{"model": "masked image model", "dataset": "stained colorectal tissue patches (NCT-CRC-HE-100K)", "train_examples": 45211, "image_size": 32, "crop_scale_min": 1, "horizontal_flip": true, "method": "simmim", "mask_ratio": 0.6, "loss": "l1", "arch": "convnext", "isotropic": false, "norm": "layernorm", "activation": "gelu", "mlp_ratio": 2, "layer_scale_init": 0.01, "inner_norm": false, "moe": "top_k", "num_experts": 16, "moe_every": 2, "expert_mlp_ratio": 1, "experts_per_token": 1, "shared_expert": false, "patch_size": [2, 2], "depths": [2, 4, 4], "widths": [80, 160, 320], "kernel_size": 7, "residual_init": "none", "optimizer": "muon", "muon_scale": "match_rms_adamw", "lr": 0.0045, "momentum": 0.9, "nesterov": true, "orthogonalizer": "newton_schulz_5", "adamw_lr_other_params": 0.0011, "grad_clip": 1.0, "steps": 16600, "batch_size": 256, "epochs": 94.0, "lr_schedule": "linear", "final_lr_fraction": 0, "warmup_steps": 1660, "weight_decay": 0.03, "adamw_weight_decay_other_params": 0.05}
Rows from block 2, named by matrix and row number. Rows with one number belong to one neuron. Each number is 128 + 24 x the weight over its row's rms, rounded and kept within 0 to 255. All counts start at 0. Numbers have three digits each. After the name is the row's rms in percent of the matrix's.
# fc1: MLP up (model.blocks.2.mlp.fc1.weight, 320x160), inputs 120-159
# fc2: MLP down (model.blocks.2.mlp.fc2.weight, 160x320, transposed), outputs 120-159
fc1.115 115:128168124108139141134107140089122126103121138125127129137126118000116174150135099145129125125168134125133119149133153127
fc1.116 100:141092117119116151147130145131136127125127114125111122142164123165139096147114140121121104152119125118121120074110145143
fc1.117 099:147147048098121126113129136165128107124167146083155131133149108133127127118135174102177146111148136108114086127123140108
fc1.118 099:147130122103098139143093133118121104103124112110129116111130110124125134147104041160125140125115110119093125130159121108
fc1.119 096:143121084127109150113159115171184117130151133109147115129133153086121111118174146153106128122156105156097131117119118144
fc1.120 092:130133121097126119046132176121108179105166119153128135144148122133108130110135142159162143124143094167130093115144133168
fc1.121 103:118125123138137109142132072110151091160061115121153111150155123134144122148122116157112119163116141137170107134096123113
fc1.122 109:114127108126102131094113115096166120139105109118123113090143169072125114150113100162107138137113090133110118156151112106
fc1.123 106:120136102100119181141089196103104088138128123123135113099138091145149120155120167157106151131148145136110111116131146126
fc1.124 104:093109163115097126135137103107142169112131123111128154130091108101131124144126128085113120100149153136175092153153133131
fc1.125 106:163115104124139153133121127156124115169170125123148128139092127149097122079124107151146105141132123190116141148143086153
fc1.126 095:159105101146127147119136205107165140098170140140117111174133122074122141155141150090127156101166137112126143160145104098
fc1.127 108:116147166134097105089113108129113131138128104115109105103142124087129144095129117144138146126148125133158108124129122105
fc1.128 100:125135130103134153119120091178135129146117151139150105123123129132168125125090143074126125115089160101184103076122140130
fc1.129 098:142122133094138133109140079132120126148081144150152104093153111131140130136160098132117131123148114140143119164103097134
fc1.130 104:123134115137112124121173110119158100133105095125143112113111125106118125168165136156135136109112116154144134108150138115
fc1.131 081:141123174111152156122077146108131101137148108114108131138115117123120135063166141197125157112109108111133127131097160155
fc1.132 086:167151149143109130101118146115067175141120111162156111142102113127161125132160149163154120092097104114125143132139150176
fc1.133 110:112156103176096135093114157118145059126098114103184124152130124112129141125162160129165135134125129140133161161103141148
fc1.134 103:079138105128122144146157182116141129157099124068127134149179091132150130119144119119143145109115095120114077120110101105
fc1.135 094:112152162138102147066148161117121127117135110155165128123110139152113157137121139166144116115091116103136123107128151136
fc1.136 097:112112183178104137112169185110121107146145129151111142145099115162105092144164137135139121147134054172149095111135129155
fc1.137 081:143098074105099126142139141173129150128115132181136128131127108144116115108098117179162068154144134079158148134091128120
fc1.138 092:140114157114147136108149115128104109131107119180110105155133097114129118164082119146142133164137140121159176129132127098
fc1.139 074:090171135110131147135118095162154145150111119134119092131181147131125130127114147142101109120090153065142185121188121117
fc1.140 092:104117148100202164146119140108150153099122130166106106112160120119163119094137110124095150103131124153100167136112099156
fc1.141 102:136128171120081106186123124119143128109077127153137140136175153119108119173115112118141142115147151172124106107089120062
fc1.142 088:139136081168101143148138145127177138127133138108117149105118095139143124092121164149161130149115155113126173092104132140
fc1.143 084:142167164126141139116125143085143143132124129117125120104118162128147134113157129146134090141123145172121086142111134120
fc1.144 103:087142145127102126123120115124171181111115107102142147102107124139132110134149111139135160089130145122189149136162151108
fc1.145 145:129087102134115125115124097111151123092092106159117136147104091124130131155144160127129132144007133122127157105126156114
fc1.146 101:103116121149099127112145146120099091149104121118137125148161113106144144118114127151105162151113191131180146138115176144
fc1.147 093:114140148160145118093083145153121042142155120085145109114104138129102116097134159101142121123119095142088164166131105181
fc1.148 099:125127119120130117139089120171162089148124127135120089106082065128163112135121133137109119118127128141153136150147160110
fc1.149 108:126116101133126151137094126120132129132119121124122147095103143143138142156137117096151130102105118129122112175178100140
fc1.150 092:118107163102146129100118096123116139085123137173123107090160127134168140170090118148125131123127161136128106147111146130
fc1.151 085:089109114104165141103096143116132111150102123165125123124122142120130112117143133098144163128163169115150128102142077135
fc1.152 106:129159121107175123134129130132121108167098144177090116118103096151140145175095171117133133107143098122145109131139121133
fc1.153 100:147153145138145112095114141124113087098115106161104100155088114120112139151124134107095175146157136079126133162126109136
fc1.154 080:136148164107160152098150124143097097084153111126146150151107112103143107093122148163181114143149129139152121116125150166
fc1.155 105:142150100157128127134131113146136118158144140126083125120171114174138114158139102129103144113134169143094095133086098134
fc1.156 110:115138101162133144103146157103097154143106114120107153139145083242123144129137126120095120116108145123145103144118133150
fc1.157 104:115183102134113138115130174122123147152089100154145114125121123120158137144141090120113142108123134207139123157110135103
fc1.158 083:113101101174164149125146158131147159109059133110108166159143121142126130100115117104110124155161137135125156157115145098
fc1.159 095:113118135111075106134115152143122146141090127121116105160099094148107145114107099129107132139135101122118134146118173116
fc1.160 103:121126086130139114124152102139157102104163138138131141145135114122134145117050150143133108175100194133108150151106136145
fc1.161 104:146110154132111124093164142118154083158114086131175148135165099118150132130168102140159184111129157161149108166151126139
fc1.162 088:157131109104108117129142149153123110136099129162128119124125151130144104098112122144106155142155104140158160126114113126
fc1.163 104:118099074125147105119172126116122130103149134084150142128137119124107132132087166127136131137133126140130135101136136144
fc1.164 095:129137141146150143113141156129136116129141135105133143141161102111133130137162139119168135109110131137096149136143144101
fc1.165 100:117115090135074107163131123123160094132112152150150127147139114129105146116118154183151146143170060107127129084163169115
fc1.166 126:122098121142138158140090133139110121137145119119135151115123124052122162114122098107149153163169137132159152131102139143
fc1.167 107:120139124124107123168161123103146171124076105140099126142112109140129100121151123132129157138131169143137152061123110123
fc1.168 087:130150159120136123155149087141158163128156109153146126095136143139138085129116172123120132158143111108151150167118149158
fc1.169 107:134108141110118129142097115118184150115133117122116130136096078118117152134115135112140114099116119117129107148172090123
fc1.170 097:106127093110142089113135185107125120140162118124129143116157161123091158123155181151111145152098120136080096191094081130
fc1.171 090:122118055122141116137138110146123126187095119125140138114145094126167106155160115133114108131140100115139106131105166142
fc1.172 111:151098095115128143108135103127075136105177122165134120124147103165096127109101136171185128099165131149115135132123138148
fc1.173 094:151155122102181133158088097134165084126116104139149140126158106118100134159129132172100116129132170144148108065123116117
fc1.174 095:125130022116135134137165102116107157119104158181120143123117113117113140150085125126095132148136131113151148180125165144
fc1.175 113:146130130072125133147108145139105139118132118121100110131173096112107107136074139112130081161139121126145169151123147121
fc1.176 112:117094133099129135139143136100131131157122139152134156112128124167163116118113174122092098125105106128142115115127086107
fc1.177 108:147103125135127107138147033146123142094113115134124129144102116116122099122139160175141132127135126125166132118133136128
fc1.178 111:130111103098128090092126101150185142142142139130180111144150103105156131136116132132157156117142106155086155143119137105
fc1.179 089:154141176128161137142085106141110120135087129174106126121098144081105113129141131133143142151125126138157142155154161123
fc1.180 105:131147136120140112060142130129115076111131127123069132138149080102139088119132154120130125131127127133138130135113128198
fc1.181 108:104118131092149146149103141134123135130138100126104169113138149136138110131129063112142132112142088116118055110126159126
fc1.182 096:165146143103091111127110143124122103111111142119125136133097199131134115122124124099111111136163124116129103078132106154
fc1.183 099:118136124155129126096114176127142171179138114100122125150137167127159140099147119109118145134078089162090147154104100123
fc1.184 099:126151124125124175135120150082090160175109135132096143161159182127128079155177142104076129123141118113148146100096131125
fc1.185 084:134178138129106096141109126094155104128079107092152125110131134122118098225106108091135103127137161127154131128111112112
fc1.186 097:131125065152134116139091102128124122092142136119137130112125126154140116122098142115147125107153137107118077099168117084
fc1.187 112:144118152106110141115158123135125127169156089119118127123096134120133124122153109185122141103159106127120113125164147090
fc1.188 089:158115103122145124136142168136096073110219128147113135123137092119135141077128137139125127174134138161127098070146161136
fc1.189 103:132140123112110140134138149140097133112156101073151136141139131137118128127139151120095148174112119132117138151147150094
fc1.190 103:155111114117130153139139145171106131142119106109127133147134087120146116151140147161105115123099141130121161114121143185
fc1.191 099:127129174125129090121161107147156140076162115151144115156103126108119103128142143127163125109137154130104113141132139127
fc1.192 093:140143120140147135141134133140099132110153126117099146136138085238138138127147163142093104086186101131101136156157151145
fc1.193 094:144094110133109113129139149108117116131148120122163141148131098111097148140101101143129164146118116101141107103123126100
fc1.194 090:160115115102111125069155121119151109121108128166111108126126095120142085149146139105110141142144160153193170116137118124
fc1.195 091:155138121097164142104098114150176117106170131174140129135121145120121129118102093130159116131164134065147113128128107133
fc1.196 093:154134133132144149149046156138151118171068130172115104097135145118111105124167134095140151108163109124108122145109156142
fc1.197 093:128142186108148146103130121152113152175095112138106177162125133102088119123144130114142197156115117109128172104096126123
fc1.198 115:117107181141141172120140111137133168111102117144117135071169131120146115147111183144101130119155152140119089099145102133
fc1.199 099:126094124106161135136143085137111120152145109147121159100138098144115164137095144114135088130134141171146132107142113105
fc1.200 109:105114110118155173126149116088121128138113085135109118095135116128110148127125102078104122087120142115114134139176141106
fc1.201 096:141145100129129139135134116132063134122112162173123132115163111121147126165142124130126079111135163105130119121125102132
fc1.202 077:148150082146116189113099146147138108106156125146085172139108106092140129130164120163133109114138161129122133129124138151
fc1.203 120:126142155122134162146114072139149151094140105104149156139070143153109150127101127092138096137125139090122156036112134138
fc1.204 087:147139159136102134140122153125089102151144105081113129128165104147092167144120106087120143112114152139166125144118092150
fc1.205 094:147153112121110125130114148134115115107130073162115125098076120127118102166081141100102160123146126125127129077138118137
fc1.206 098:126123125134116155126132090131179119154099123125129164132108149149136154128081115120081127116123107161097106132121133167
fc1.207 099:165097127147178134115139099129123120152137121113161149121122109148129125148081126143128120102113150101119146138123120119
fc1.208 101:117146117113112102078135134118164117133142118094108158119134080144141119070114148131129125070116098168172145127124151094
fc1.209 102:119167095122163163123094135123173104131151142122137135132135138120137156187136135089096130095104159123134113147129126096
fc1.210 091:118098145126110100139127089137168100092116149120172132116163101131124134155089147092129082156151156168119129113108154135
fc1.211 105:123149142150125093121174144138130137155066124114097099129132154137108103157122110102119103131140147153115143144132108138
fc1.212 100:145114156097144137116143170141094131102148132131151139088131151125118133101114140141140128134143129130119116131120135107
fc1.213 099:172156111129122098139110118089118160120103106134097129106114101125152116110143095079158151167151089144138156152092167132
fc1.214 100:137149175119163161092135130156164139149172125147131117123153123123134119131180165119089141092113156143141090129111099140
fc1.215 097:154117129123148121162115121132175170105163139153105124145083148110125104170098129141182108122138133147138094157126108126
fc1.216 102:126144124136114140126115104125110088136144137137116126165115133078115166170115112101117115146125154168149159101116119111
fc1.217 097:109149139143104106140142133134173146104067128112111103134092097124129127123128179097126154114172116129123127119119145161
fc1.218 095:141112140124153143137108078098124106099137132085138131184151139148101139123126137179171153133069104128130133136129157144
fc1.219 091:136115064148120158105101121128151102124147106151144128095124139083120150174130152142134113086124137146152096122113148136
fc1.220 122:157122119143126167136161208132179151164142136133122109141143158099140080161102120093106119127045123146103103122128144140
fc1.221 103:106153151137150121122146142123114134101097106159134151109121181158152121091146121130096137108157121108160145176126098117
fc1.222 097:151114142150154088145124147081144124133138112120125130115127119111149135109131170120117116174146178153121080150141151118
fc1.223 086:152119079142159128155131143119142144120134129120136137156061119128100134126109122122105174161151130099128145114139140116
fc1.224 104:187203126133139145132127125143136080130149137143130121124161082106147121164118103109146093155120097095187167139126140116
fc1.225 093:128094131148098141124166115140109151146102139170136127119131132122123156139112130122129131077134129105120118186148142126
fc1.226 096:121110034126141115103124143108155133149119133159154136147135129121130129148111116132107174156141121163139153158097129153
fc1.227 083:142101099105135123127131168121146078129143114179128128142131127128101135110152160108158135092131101087099176164152142157
fc1.228 098:135122146157119057133145118137144131136119147109110120114117178159142134152131140122090154112151120117111146146127119106
fc1.229 101:098115016151122131120123115139130115175110086156129137102113146152155115117152143139121128117126111170120120129130124153
fc1.230 096:130164142126115088139152110110125138147183146133148121159178101095151120153119134130119143104155129126147087136147182171
fc1.231 135:146124107142116136110162121136148154108157127137135138168133127136109134087143168166143115132126109142118174140124144142
fc1.232 077:122133145131163085166115125135132145112106137106123151139098115128092140072169146161091151153140089111116122154065135151
fc1.233 100:161143131094106127160122101112121103105115133120138096165127147049129134109110112160159082135118152127122119152098115139
fc1.234 109:123158109118146087106108172118150158143125140124125114147130113093131137142107144096111141164074113147141189160123127098
fc1.235 110:108087142085116145105096123114126107106148122121127147136123072214139114132129167108149091170152115136111110084135131178
fc1.236 101:114138141131117105101120156116141114174142115088193127103124144158117067135110118081151125111129127129135128159163178070
fc1.237 111:122123108183117114118144156150138120125143119122109119157121118174124122106172163087132111089168123109117133159122152141
fc1.238 093:115111135089112165119127123139123104164081125202133129160145134145135116129136133117125187116140147134119134139130132124
fc1.239 117:116119112121125175126126120134130133136146127125156109158114102129152113129101126112158149129105131150131119141124115169
fc1.240 106:117129077130127148160140068128122136160142145118135138158121157124116187169129119160130137154173134188144133101124109117
fc1.241 089:135154116136113137095174141135141142129117117102120123097125178096156130157182140124088102108161115164125116086138118121
fc1.242 096:121133107088140120134127148138111114123183130141146127127137082133130141099116168108174123184127119131128097144140081133
fc1.243 107:144152127122135131108160070112151104122149107130118132107121097169127099132177114168166120172133115106095114149119134101
fc1.244 106:164159160164129083130098098153137116164168133119117123124108146095144111120124094124125108141122082106102094170143147120
fc1.245 114:135127098123151131114141135129140134138122135109140133127150071187134158126133160167140149117118148127110117134121108104
fc1.246 097:158080094132129102147153088131186133105097136109093144145083121130130122139122090106112122106133113123159086132159090103
fc1.247 112:126149122124127130113136174102098142147110137124156151126135141130117137101146096127112132137124096122101111105125183117
fc1.248 096:113108122141091137126158093162137148124144129061125169136118095133120155141127118126130156091175150117198093127133130114
fc1.249 109:132103108105145132120062126148144162113114151112146111143117107125122144089098152109165158145106156101148102130128179142
fc1.250 093:139163039139147102086106152131135130127148115142117113132076128106147140140152110137161116138135124134139139136140153124
fc1.251 096:146140170095143141090139136157151145137082097137135112127137128087111134103126116132158135117127132137139160134154151082
fc1.252 099:149123110110106135145117152120148113109111105171046104114124104121138125112121119138121111142120158103079156125135144127
fc1.253 102:106173146147123148123091144121123125151123104131128152125106117118108103126139113133079149172142092107128145103079109174
fc1.254 099:107158137126117117121126110117134144160146157123095131131108144101116125124087091140134120148123114135169129139117113116
fc2.115 104:194128145106098157110123164119137141104138153142120102158142126102135114144152127141131155113140143140130108169173126096
fc2.116 101:126149138128093184157137116116105128110095086131134172104149128160146104117110116140103111117150110148104138084156144110
fc2.117 110:164103114115110131180126167133154111125110182134099084136107129117131109151101142130161141108123129124123117132097122148
fc2.118 103:104146145160101096143132136102094127100123129128183150114108114111150088101117145178157133134113150147170115127115091113
fc2.119 101:124150122131108152078121138170122112067133105091145119121152140161150108140100120146154147170124184175104137146159088096
fc2.120 106:133167171148130166099131119130096126170129124112076102112103150148116147108145104154146139095130143103128137172137120137
fc2.121 094:085117126123152117120170169121129124100141178137149122131161125149145099113120120128112114147119093097156143124141108094
fc2.122 106:141160141175142124147141127148115119120184141146140122159149130129126108135173091122086117125130133160129110122138103141
fc2.123 111:170114116147147101145112187158121130121151133126080085151157104123089169184125089068148136108101100129137171131169103105
fc2.124 105:120091082141148144147095139131168134102129116126117116106153141140120185099079172117139171121150166144173110148127096189
fc2.125 093:168169108138134137157108105079106135143135115137128138099156138087154130133126096116133110141133172128152134135130116121
fc2.126 095:108145078108150114100115150150105136092150166167115109162134073155110112118116124136147113091168134097137138177123127130
fc2.127 105:117135159139119157091114151136128157135093146126132138160128162117187107166101108094161161130116144138135127093138150141
fc2.128 092:124082116160125155154095150113109095145154118107157152141108133130127164143089086129135127123096112132120112091158138094
fc2.129 106:095129095143132137094116154126111129145077107141108133124133157114137155140159122099144071170121168123128092134115114142
fc2.130 103:122111162148127137082113160115110149074115147123146154127113122117101090133157157143107128117098127118146156123161137145
fc2.131 091:119119131112119130149104098114135118149171131106079078140114155136115109163124137097133156115105149106138112144086152104
fc2.132 088:178122159118134206095136108132126130129156149117150105107133101098099133161103124083143143081117089145089143149140118139
fc2.133 103:126149142132097127135126135175129148095130095136121121111169099126108139135088124142167113110111109131166122138119188127
fc2.134 105:098165128100102122123088126106102121148159159155109120088144110131154193102106119170089156120117109116126158131136120164
fc2.135 100:162132160100106121118154097149090142152143125134115158106135128103096116187151139147160090092107132135086153113106146119
fc2.136 098:151111131138150111127120117101137151123103129141143166097160137125095130130073142129144098138110119120120154094111120169
fc2.137 083:119126055089092147099100138159122091146155110106127115111141105107167152156118084117101142141093133100118161098104167094
fc2.138 101:116129102106176123141123118128121160101156129166149118089116130135138145137149126131129153146087170097128172109116104131
fc2.139 076:145181104141131086160151134122092096136128156151143097163139137091144179098106103151111106107130111093142108128092119127
fc2.140 109:149143152105151162170138132189125135089101094120136100101171142131055146150113152156104118154094161108127162094146122137
fc2.141 115:125107138131137152108121136112078104135096102088156142149126117081152133105125089093165092112121145101105096120127118197
fc2.142 088:128172074131105129133140165145117128123106102138110092075148123140142104117155117131055112127131114139110165112127098128
fc2.143 092:126132134162119119114157149155112172133130150140113111109151081126140143122105113131092133096145168153140119156135121140
fc2.144 095:127167129120136117154128111122139111134131124122129102156078135089134124169110105109132160112105122156143105097132140100
fc2.145 121:134105107131115178149101121109140089103170142147144092149159102125079125139104140103143146117153115109123078123145122118
fc2.146 097:151102160112128146118153136138136070136107112100090164127148106167122095123122097135108152144151186178180119082130143179
fc2.147 092:085149174154139148172141164085119132129140115165117192133115140125113112120137096113132129179145127105139100171064140111
fc2.148 091:138187113109126159162165145142090109144128162124169171102123110141146104157175139134144113125132108110164093127101152121
fc2.149 110:156141088131134110125137084124115122101158130115130116145152174131105135095104129117140159104155109148069112143107121128
fc2.150 093:142122173136160120105117091145124127190117147155145104083106154162143102098114153127139162143148095123113134107102115151
fc2.151 083:103144114156114123117132110107142121133121151128140144122110137126148155125149122104162120154163122113094165183139091123
fc2.152 107:129126103132075095147141114118157094101151114139119181150124161141125108107121114118152079125118127135093151142129192176
fc2.153 090:123103166112137158118101135161092143115116097111194163154105128124111086110078134164123126129142119128128113147093095108
fc2.154 098:122118168125128149145172142137116151136148172134135156090103110135102085080081187096136118115119190152191110127128153112
fc2.155 101:074093115151125089079137105133090121114154126141144115139120172125147143136116159116112088107126108156095088156105076135
fc2.156 098:147101135139174156094071180126136083110151151090101122155193116149122147129156131122141173146140122134104101150139139145
fc2.157 107:153149135149097175126143088098104109115126121125150124154131124120147148168114146149107123128175136148124175118109092113
fc2.158 092:136136097130090088104126096102148106140092105163126191137130179176139072149136132122115147136148092135118103127141133128
fc2.159 089:171136075101112088138109116131152107139120143165130131126093142174125110116143165118129123115151107118163087127127122074
fc2.160 096:114163095148116108163094142062116078160120088124125161163126099102148150126106124158096118138105128141122159131134119091
fc2.161 104:134163102163116087127151097138135147137137106129097136100100104131136131114117132112160136123129151133124169129097196108
fc2.162 086:117137125135117145131125144112133163112181093109104150090106108123133145129135089140078054129118151135139139113093132121
fc2.163 098:151117121155128122145116160122152109124159162150115146136129114103083123140102125104144116112112133136125082127072105125
fc2.164 094:115141131118098134100177106135140144133119150109138096108136105094124102114109106129160136147138186103134129125133135190
fc2.165 105:126114108109146108114127107111111164182141124147115142095146112181124145142134157104178088122159102178094136137120162109
fc2.166 121:129166148119118125082118160134127113106170165098075165137143148086141130155149143122115159148121151146148164110148103134
fc2.167 102:134114115118135157151148124132106092180102129196156134128061152112102157132121134132114145123083145131088105088139108141
fc2.168 092:088135129105113110158122154105110157124112094165089145111080121117120142152131106150116112118120123157149115086119140102
fc2.169 117:154158142111149156147161140143115151144090121130126134121096085166133128112112152121148123137140099144157092132140129145
fc2.170 098:095102091130088120138121141123129139109110087149131169124165119113087121144116116108094135148153107127136087153117124145
fc2.171 099:137097037119112086079137144133139110180134122114088116121126118114128115080167130102160114158143149153133148156133116147
fc2.172 112:147115122144118098125136085132122185082140100137116179088083131147121089132123141144121092119138112112133129126119088117
fc2.173 094:114119102170118159147147144143138153114126105117182118166077160179158147197109162116154100126117103146141129079109106157
fc2.174 098:169145058136112102148127100156122161114121153074128129071141118132119118128196166111098100106116164112094145172107178132
fc2.175 120:115119156116125125116096154107143120155161133071198111141116077117107168107132160117138122078134131190106140154116115086
fc2.176 111:170126146128126118123127151121105139080117119172146146103151108148169150087141151136161121135138152142082106106127134138
fc2.177 115:126131157146128154133100132112139124118132124136121098137108146152095082129103111123156095137127092164121121165175106083
fc2.178 107:153146127112168118146104119143121189125106142115138145127090098136154141144148128164134130117096055096139098096097140089
fc2.179 099:179153177135150106115152136138124109096147140118113084123125127122091122132149155129111136142082147134183113100099113194
fc2.180 135:144154152117143119135093063128102106165099132114108111173112079118132136127117115127128157133122164123149107114109106181
fc2.181 113:135160114145111125157133096087166130120152086111138167100165150137146103125111115122160129137165131121161142102126194145
fc2.182 090:150172116136139161146115089130112107130108138098132103153142109124135157098147145179076135151109128120084126084088119161
fc2.183 096:078107108168084108156132110130145092130150159133092136155100115121143132129144156161102052165157147082137084122116079134
fc2.184 096:128093096105151138162161152124124141131085159142128104141089128132090132169153133124137093110109069108130142129127132120
fc2.185 089:122094132152130158169097152113064152126138156140099123167121134131116129150099115164089159141108109074149133126151171134
fc2.186 118:093144099120081086110113111098152137131176114121153185145138140101169119102142120143116104176117097112102155150123149163
fc2.187 097:171175135123144114083134109147155132139137095127137112159127105091090117117125157153085119103190138103169129128123141185
fc2.188 088:098142100105143137145106139095091173099140098123076134131139157108078158096122112142126167095133091093173165130134116158
fc2.189 096:099123122174120140135128114149159159157121098118100182138114113129167128136167124126109167159079130092158111091127089184
fc2.190 096:147172158123136139146102137073122138134161119106110130158110083115150174125118126147124159129131137125118133141113077115
fc2.191 112:121164120095155132131154136142166130110088172128122087155099121136119105092127172124170162119124118157132084112082117095
fc2.192 088:170161107116133139140115125118148163102198147126085114128129140137171137152130113135104131153132113124131161159178151155
fc2.193 098:090091132138129141132124144161164121111080117160097158108131104178158137160142136126143085126130121118144151092102134108
fc2.194 113:116121147126151124156134133203069138116113151123111091158126119136132128113125166148138176159092149122151127143142123121
fc2.195 109:132120129140151113117145136132128137128176109175113129106127157173125155131077139134098077111136112110124154098144150150
fc2.196 097:164143129142138143153120133131104110170134168116122128109186113115152150136123142087141141115131111174146141139131140122
fc2.197 090:130127124154153116117138118147156109138114150092134099161140136118113140142137109158119151133148164159105117097134086116
fc2.198 115:114126162103134167158129129103104123134154112138085171103117136115129146086099110121129111074138143134109121141113119107
fc2.199 090:093107127129132161179133117133151133132064085128122069186145117157133112134157064093071136115106117111176139092135118148
fc2.200 102:128140124125135137141169131128151170152123139122141083116147133145129124159161130110116108127126074133126133114085175151
fc2.201 090:103161088107090152179138169107120088130129141128137140078131111151150131144099150133147138119114124110096117138138143129
fc2.202 082:112133124145162128110069101103120125139115094177081123143131124143119097123148127120079155086107169144126137150152096124
fc2.203 108:119116089131127168156108083155096141113099132097133126115134154141125185124111133112083114125124208107130094148130095103
fc2.204 094:149124150124107151120165111148123149128111121178144129145102121094129124154107104092165118118086138078130136128160155147
fc2.205 112:132128125148125122108103119158125156110139082129101165116075143161146126081081138132129121108114112126101142055120133135
fc2.206 097:153100116126116130146101145101118115121136100126073111146118127141175138150135131137144117166132122099132123121134134129
fc2.207 089:126125118125118176159145137099130146150114122159121164135129109140163128101159126113073156134119111139116114154119167104
fc2.208 101:124118104122088133107105166089146068123144113150132113158158130137127126116094131150143127131174103114154144140148182098
fc2.209 109:147116117127107117119128133138113127185130124114199128139128073097118136125160141174127160100182135134137135155108082139
fc2.210 090:102142139156135114194156092101098136144128172139156133102147078153141125100164115124139152141144079097141103127089144145
fc2.211 104:111163126166134057115110125133117139103145176119103103162106142095121147145111161117104124141127153131129119121099109126
fc2.212 097:089142140112127196131116166130139116100148098142166146131120144106112180147090134134095146110141128134130093081120113167
fc2.213 100:105100114120138142124145151114136104146099118093146129118090118138157087130127149149155119120148130145134119102100140108
fc2.214 111:097149094113128117133134108152143132122097122109106125117118102187089114142108129122107106161122099127100139107174190133
fc2.215 104:157180109109142095112135098110149141103092146130146110167133122124148135180088094099165125142143088128179109113153125113
fc2.216 088:109145147110119132113108127128129152172147117063145116184142090151142151132097144095091129166129106090142145092088091093
fc2.217 090:118164098164086088138145139152116127121100102156135145162101168178107071153151188080130124113122082135116164140126138106
fc2.218 082:122164102130132117137141123142144136120152191139132112122133129151095113122130148170115103123110147101124156127102136110
fc2.219 091:135100117135128110113159099121120159138156152153152110146174137139112165104182122168105097186168120125076166161187101096
fc2.220 107:132090114119140137082155127115134141114127195160144162161133104141128100154127126131094100108161098148121124156144144131
fc2.221 095:075119151120092128157115098082127134184148119097120127122090128078137125118120085114114128136147132131126107136069121119
fc2.222 089:097139144131128134098144135110181111151153118131121152151141095141135107137094066117133107162098109152130111104115153182
fc2.223 092:139105082098100144119116112165085121107123137129119128113161107127106158146143200142163113115153131107114164123118145073
fc2.224 098:106110112132116127137110097079147140122113104138110112145118121139123150174141135173109128127124097112191075098099120108
fc2.225 102:133146113087071098140137130116148124111123133149138145111132131119143135130182110141135104109131079152140101188119109120
fc2.226 095:159112093128112130111181121110127104094092126157138110130125113075174091147127099137134133123122136127143123107107139138
fc2.227 085:157130156087086167154137079115139112147126131125116126121111097145117142153086170184126182096122143128119105145096109101
fc2.228 093:127118107142137107171153111106143161104119128101157142110110102149142130084123103147133112131144117127097123141140140153
fc2.229 104:134128057117141110052131103120132193113139138172142128141122136137113123153177110137155135146130136114135161155114121141
fc2.230 101:120116114136121110112133177168123121177164148139095118139131060128099126182093147105118122162135137094127110150087127160
fc2.231 139:118157123166159095157145128133104113146122116119123131140136144119137111110121152133110147144114134126148088130102131118
fc2.232 095:138136122098066153133111154173155132108120129111145091141126149130109171101132095095107124143150166115112062126136138118
fc2.233 096:140142158124101124130120158089150113175083147106137095140152123144091143100128146110117125101148171136126083151130126148
fc2.234 095:119159110133100130157109173121135138111144091102063160136123113114153145122135148117114150130115127080146079133102140139
fc2.235 098:164142133126103110133154128094152115133124117112105131118116137072165161122150135139135174159142158106149152084112109127
fc2.236 107:150140158166113102150141126126143111138094115154130133117107157148125114150140134137125128113102156115175116067153185096
fc2.237 120:129159138058144118105133153128116147185155111156130119142115117109125169153101125125121137107149141116155118113154122123
fc2.238 100:131126152157138107117133122092130136136119137067133155139094136146098143159132115131138120105140129164073092116123131074
fc2.239 139:081101133159121102123134131125177097164128102119127165101121104128110086105093139162138099114144102115119102138122127105
fc2.240 114:114145134149159111102155145154154153133138065152167108178125085116134126158114116135132105120123137110120169129103134085
fc2.241 101:139090154140144114109132154160114154105136134104094113112106127134110112135157096160120170107130166128100113125133113137
fc2.242 091:171160094106160095125132135127155129135152122099142115129112152089097132097143145099127136110133117075113135148091104144
fc2.243 095:121128070136117151121123136139149127192133135121104126183151113140136119134112157110115157147130180083154081120115122169
fc2.244 091:091094112110152125149119124107173185144116107108152122121124152154118114130102111113177155110089138159142132128137116127
fc2.245 104:142125083109168128135135155140152134122118121137146120185132109156108157091116139115107142094098157115144101150078091133
fc2.246 092:132111133129105100159094142127107198116132143116136098118123148111152155127170120140083161112131115181134134117136117130
fc2.247 106:102150142115107160165153088118187151131099105112168162108082108133148112105139119128151095098130124157146102148142104141
fc2.248 090:094117127166100133143116087151118116137132115128171184201114149135145128125150130085089129142122154145122126121135129140
fc2.249 097:107166110131106095135164104112124071114103144093136117160149131122154114127163164149118131155156124159123159135137142133
fc2.250 093:148123080144205167094161105117140158102130112150098102119099141093104132143113121143137132141116109160159097109135118080
fc2.251 088:115150152149159130101141138166125092109112134112156090121167114132142125098135102112108103075148132155128173136079136127
fc2.252 095:154114154140137137124116075118107138146138121137168106095094135117142068119149167091140077143105127132124150128115152148
fc2.253 095:150135128146146138129140116134118128143115139099153162131108137149135139123152102114134140115106110123081103142130107137
fc2.254 094:134130141118122119118128128134134170188152125141161101131081100129126127114170137152179117127134109115074106165107114115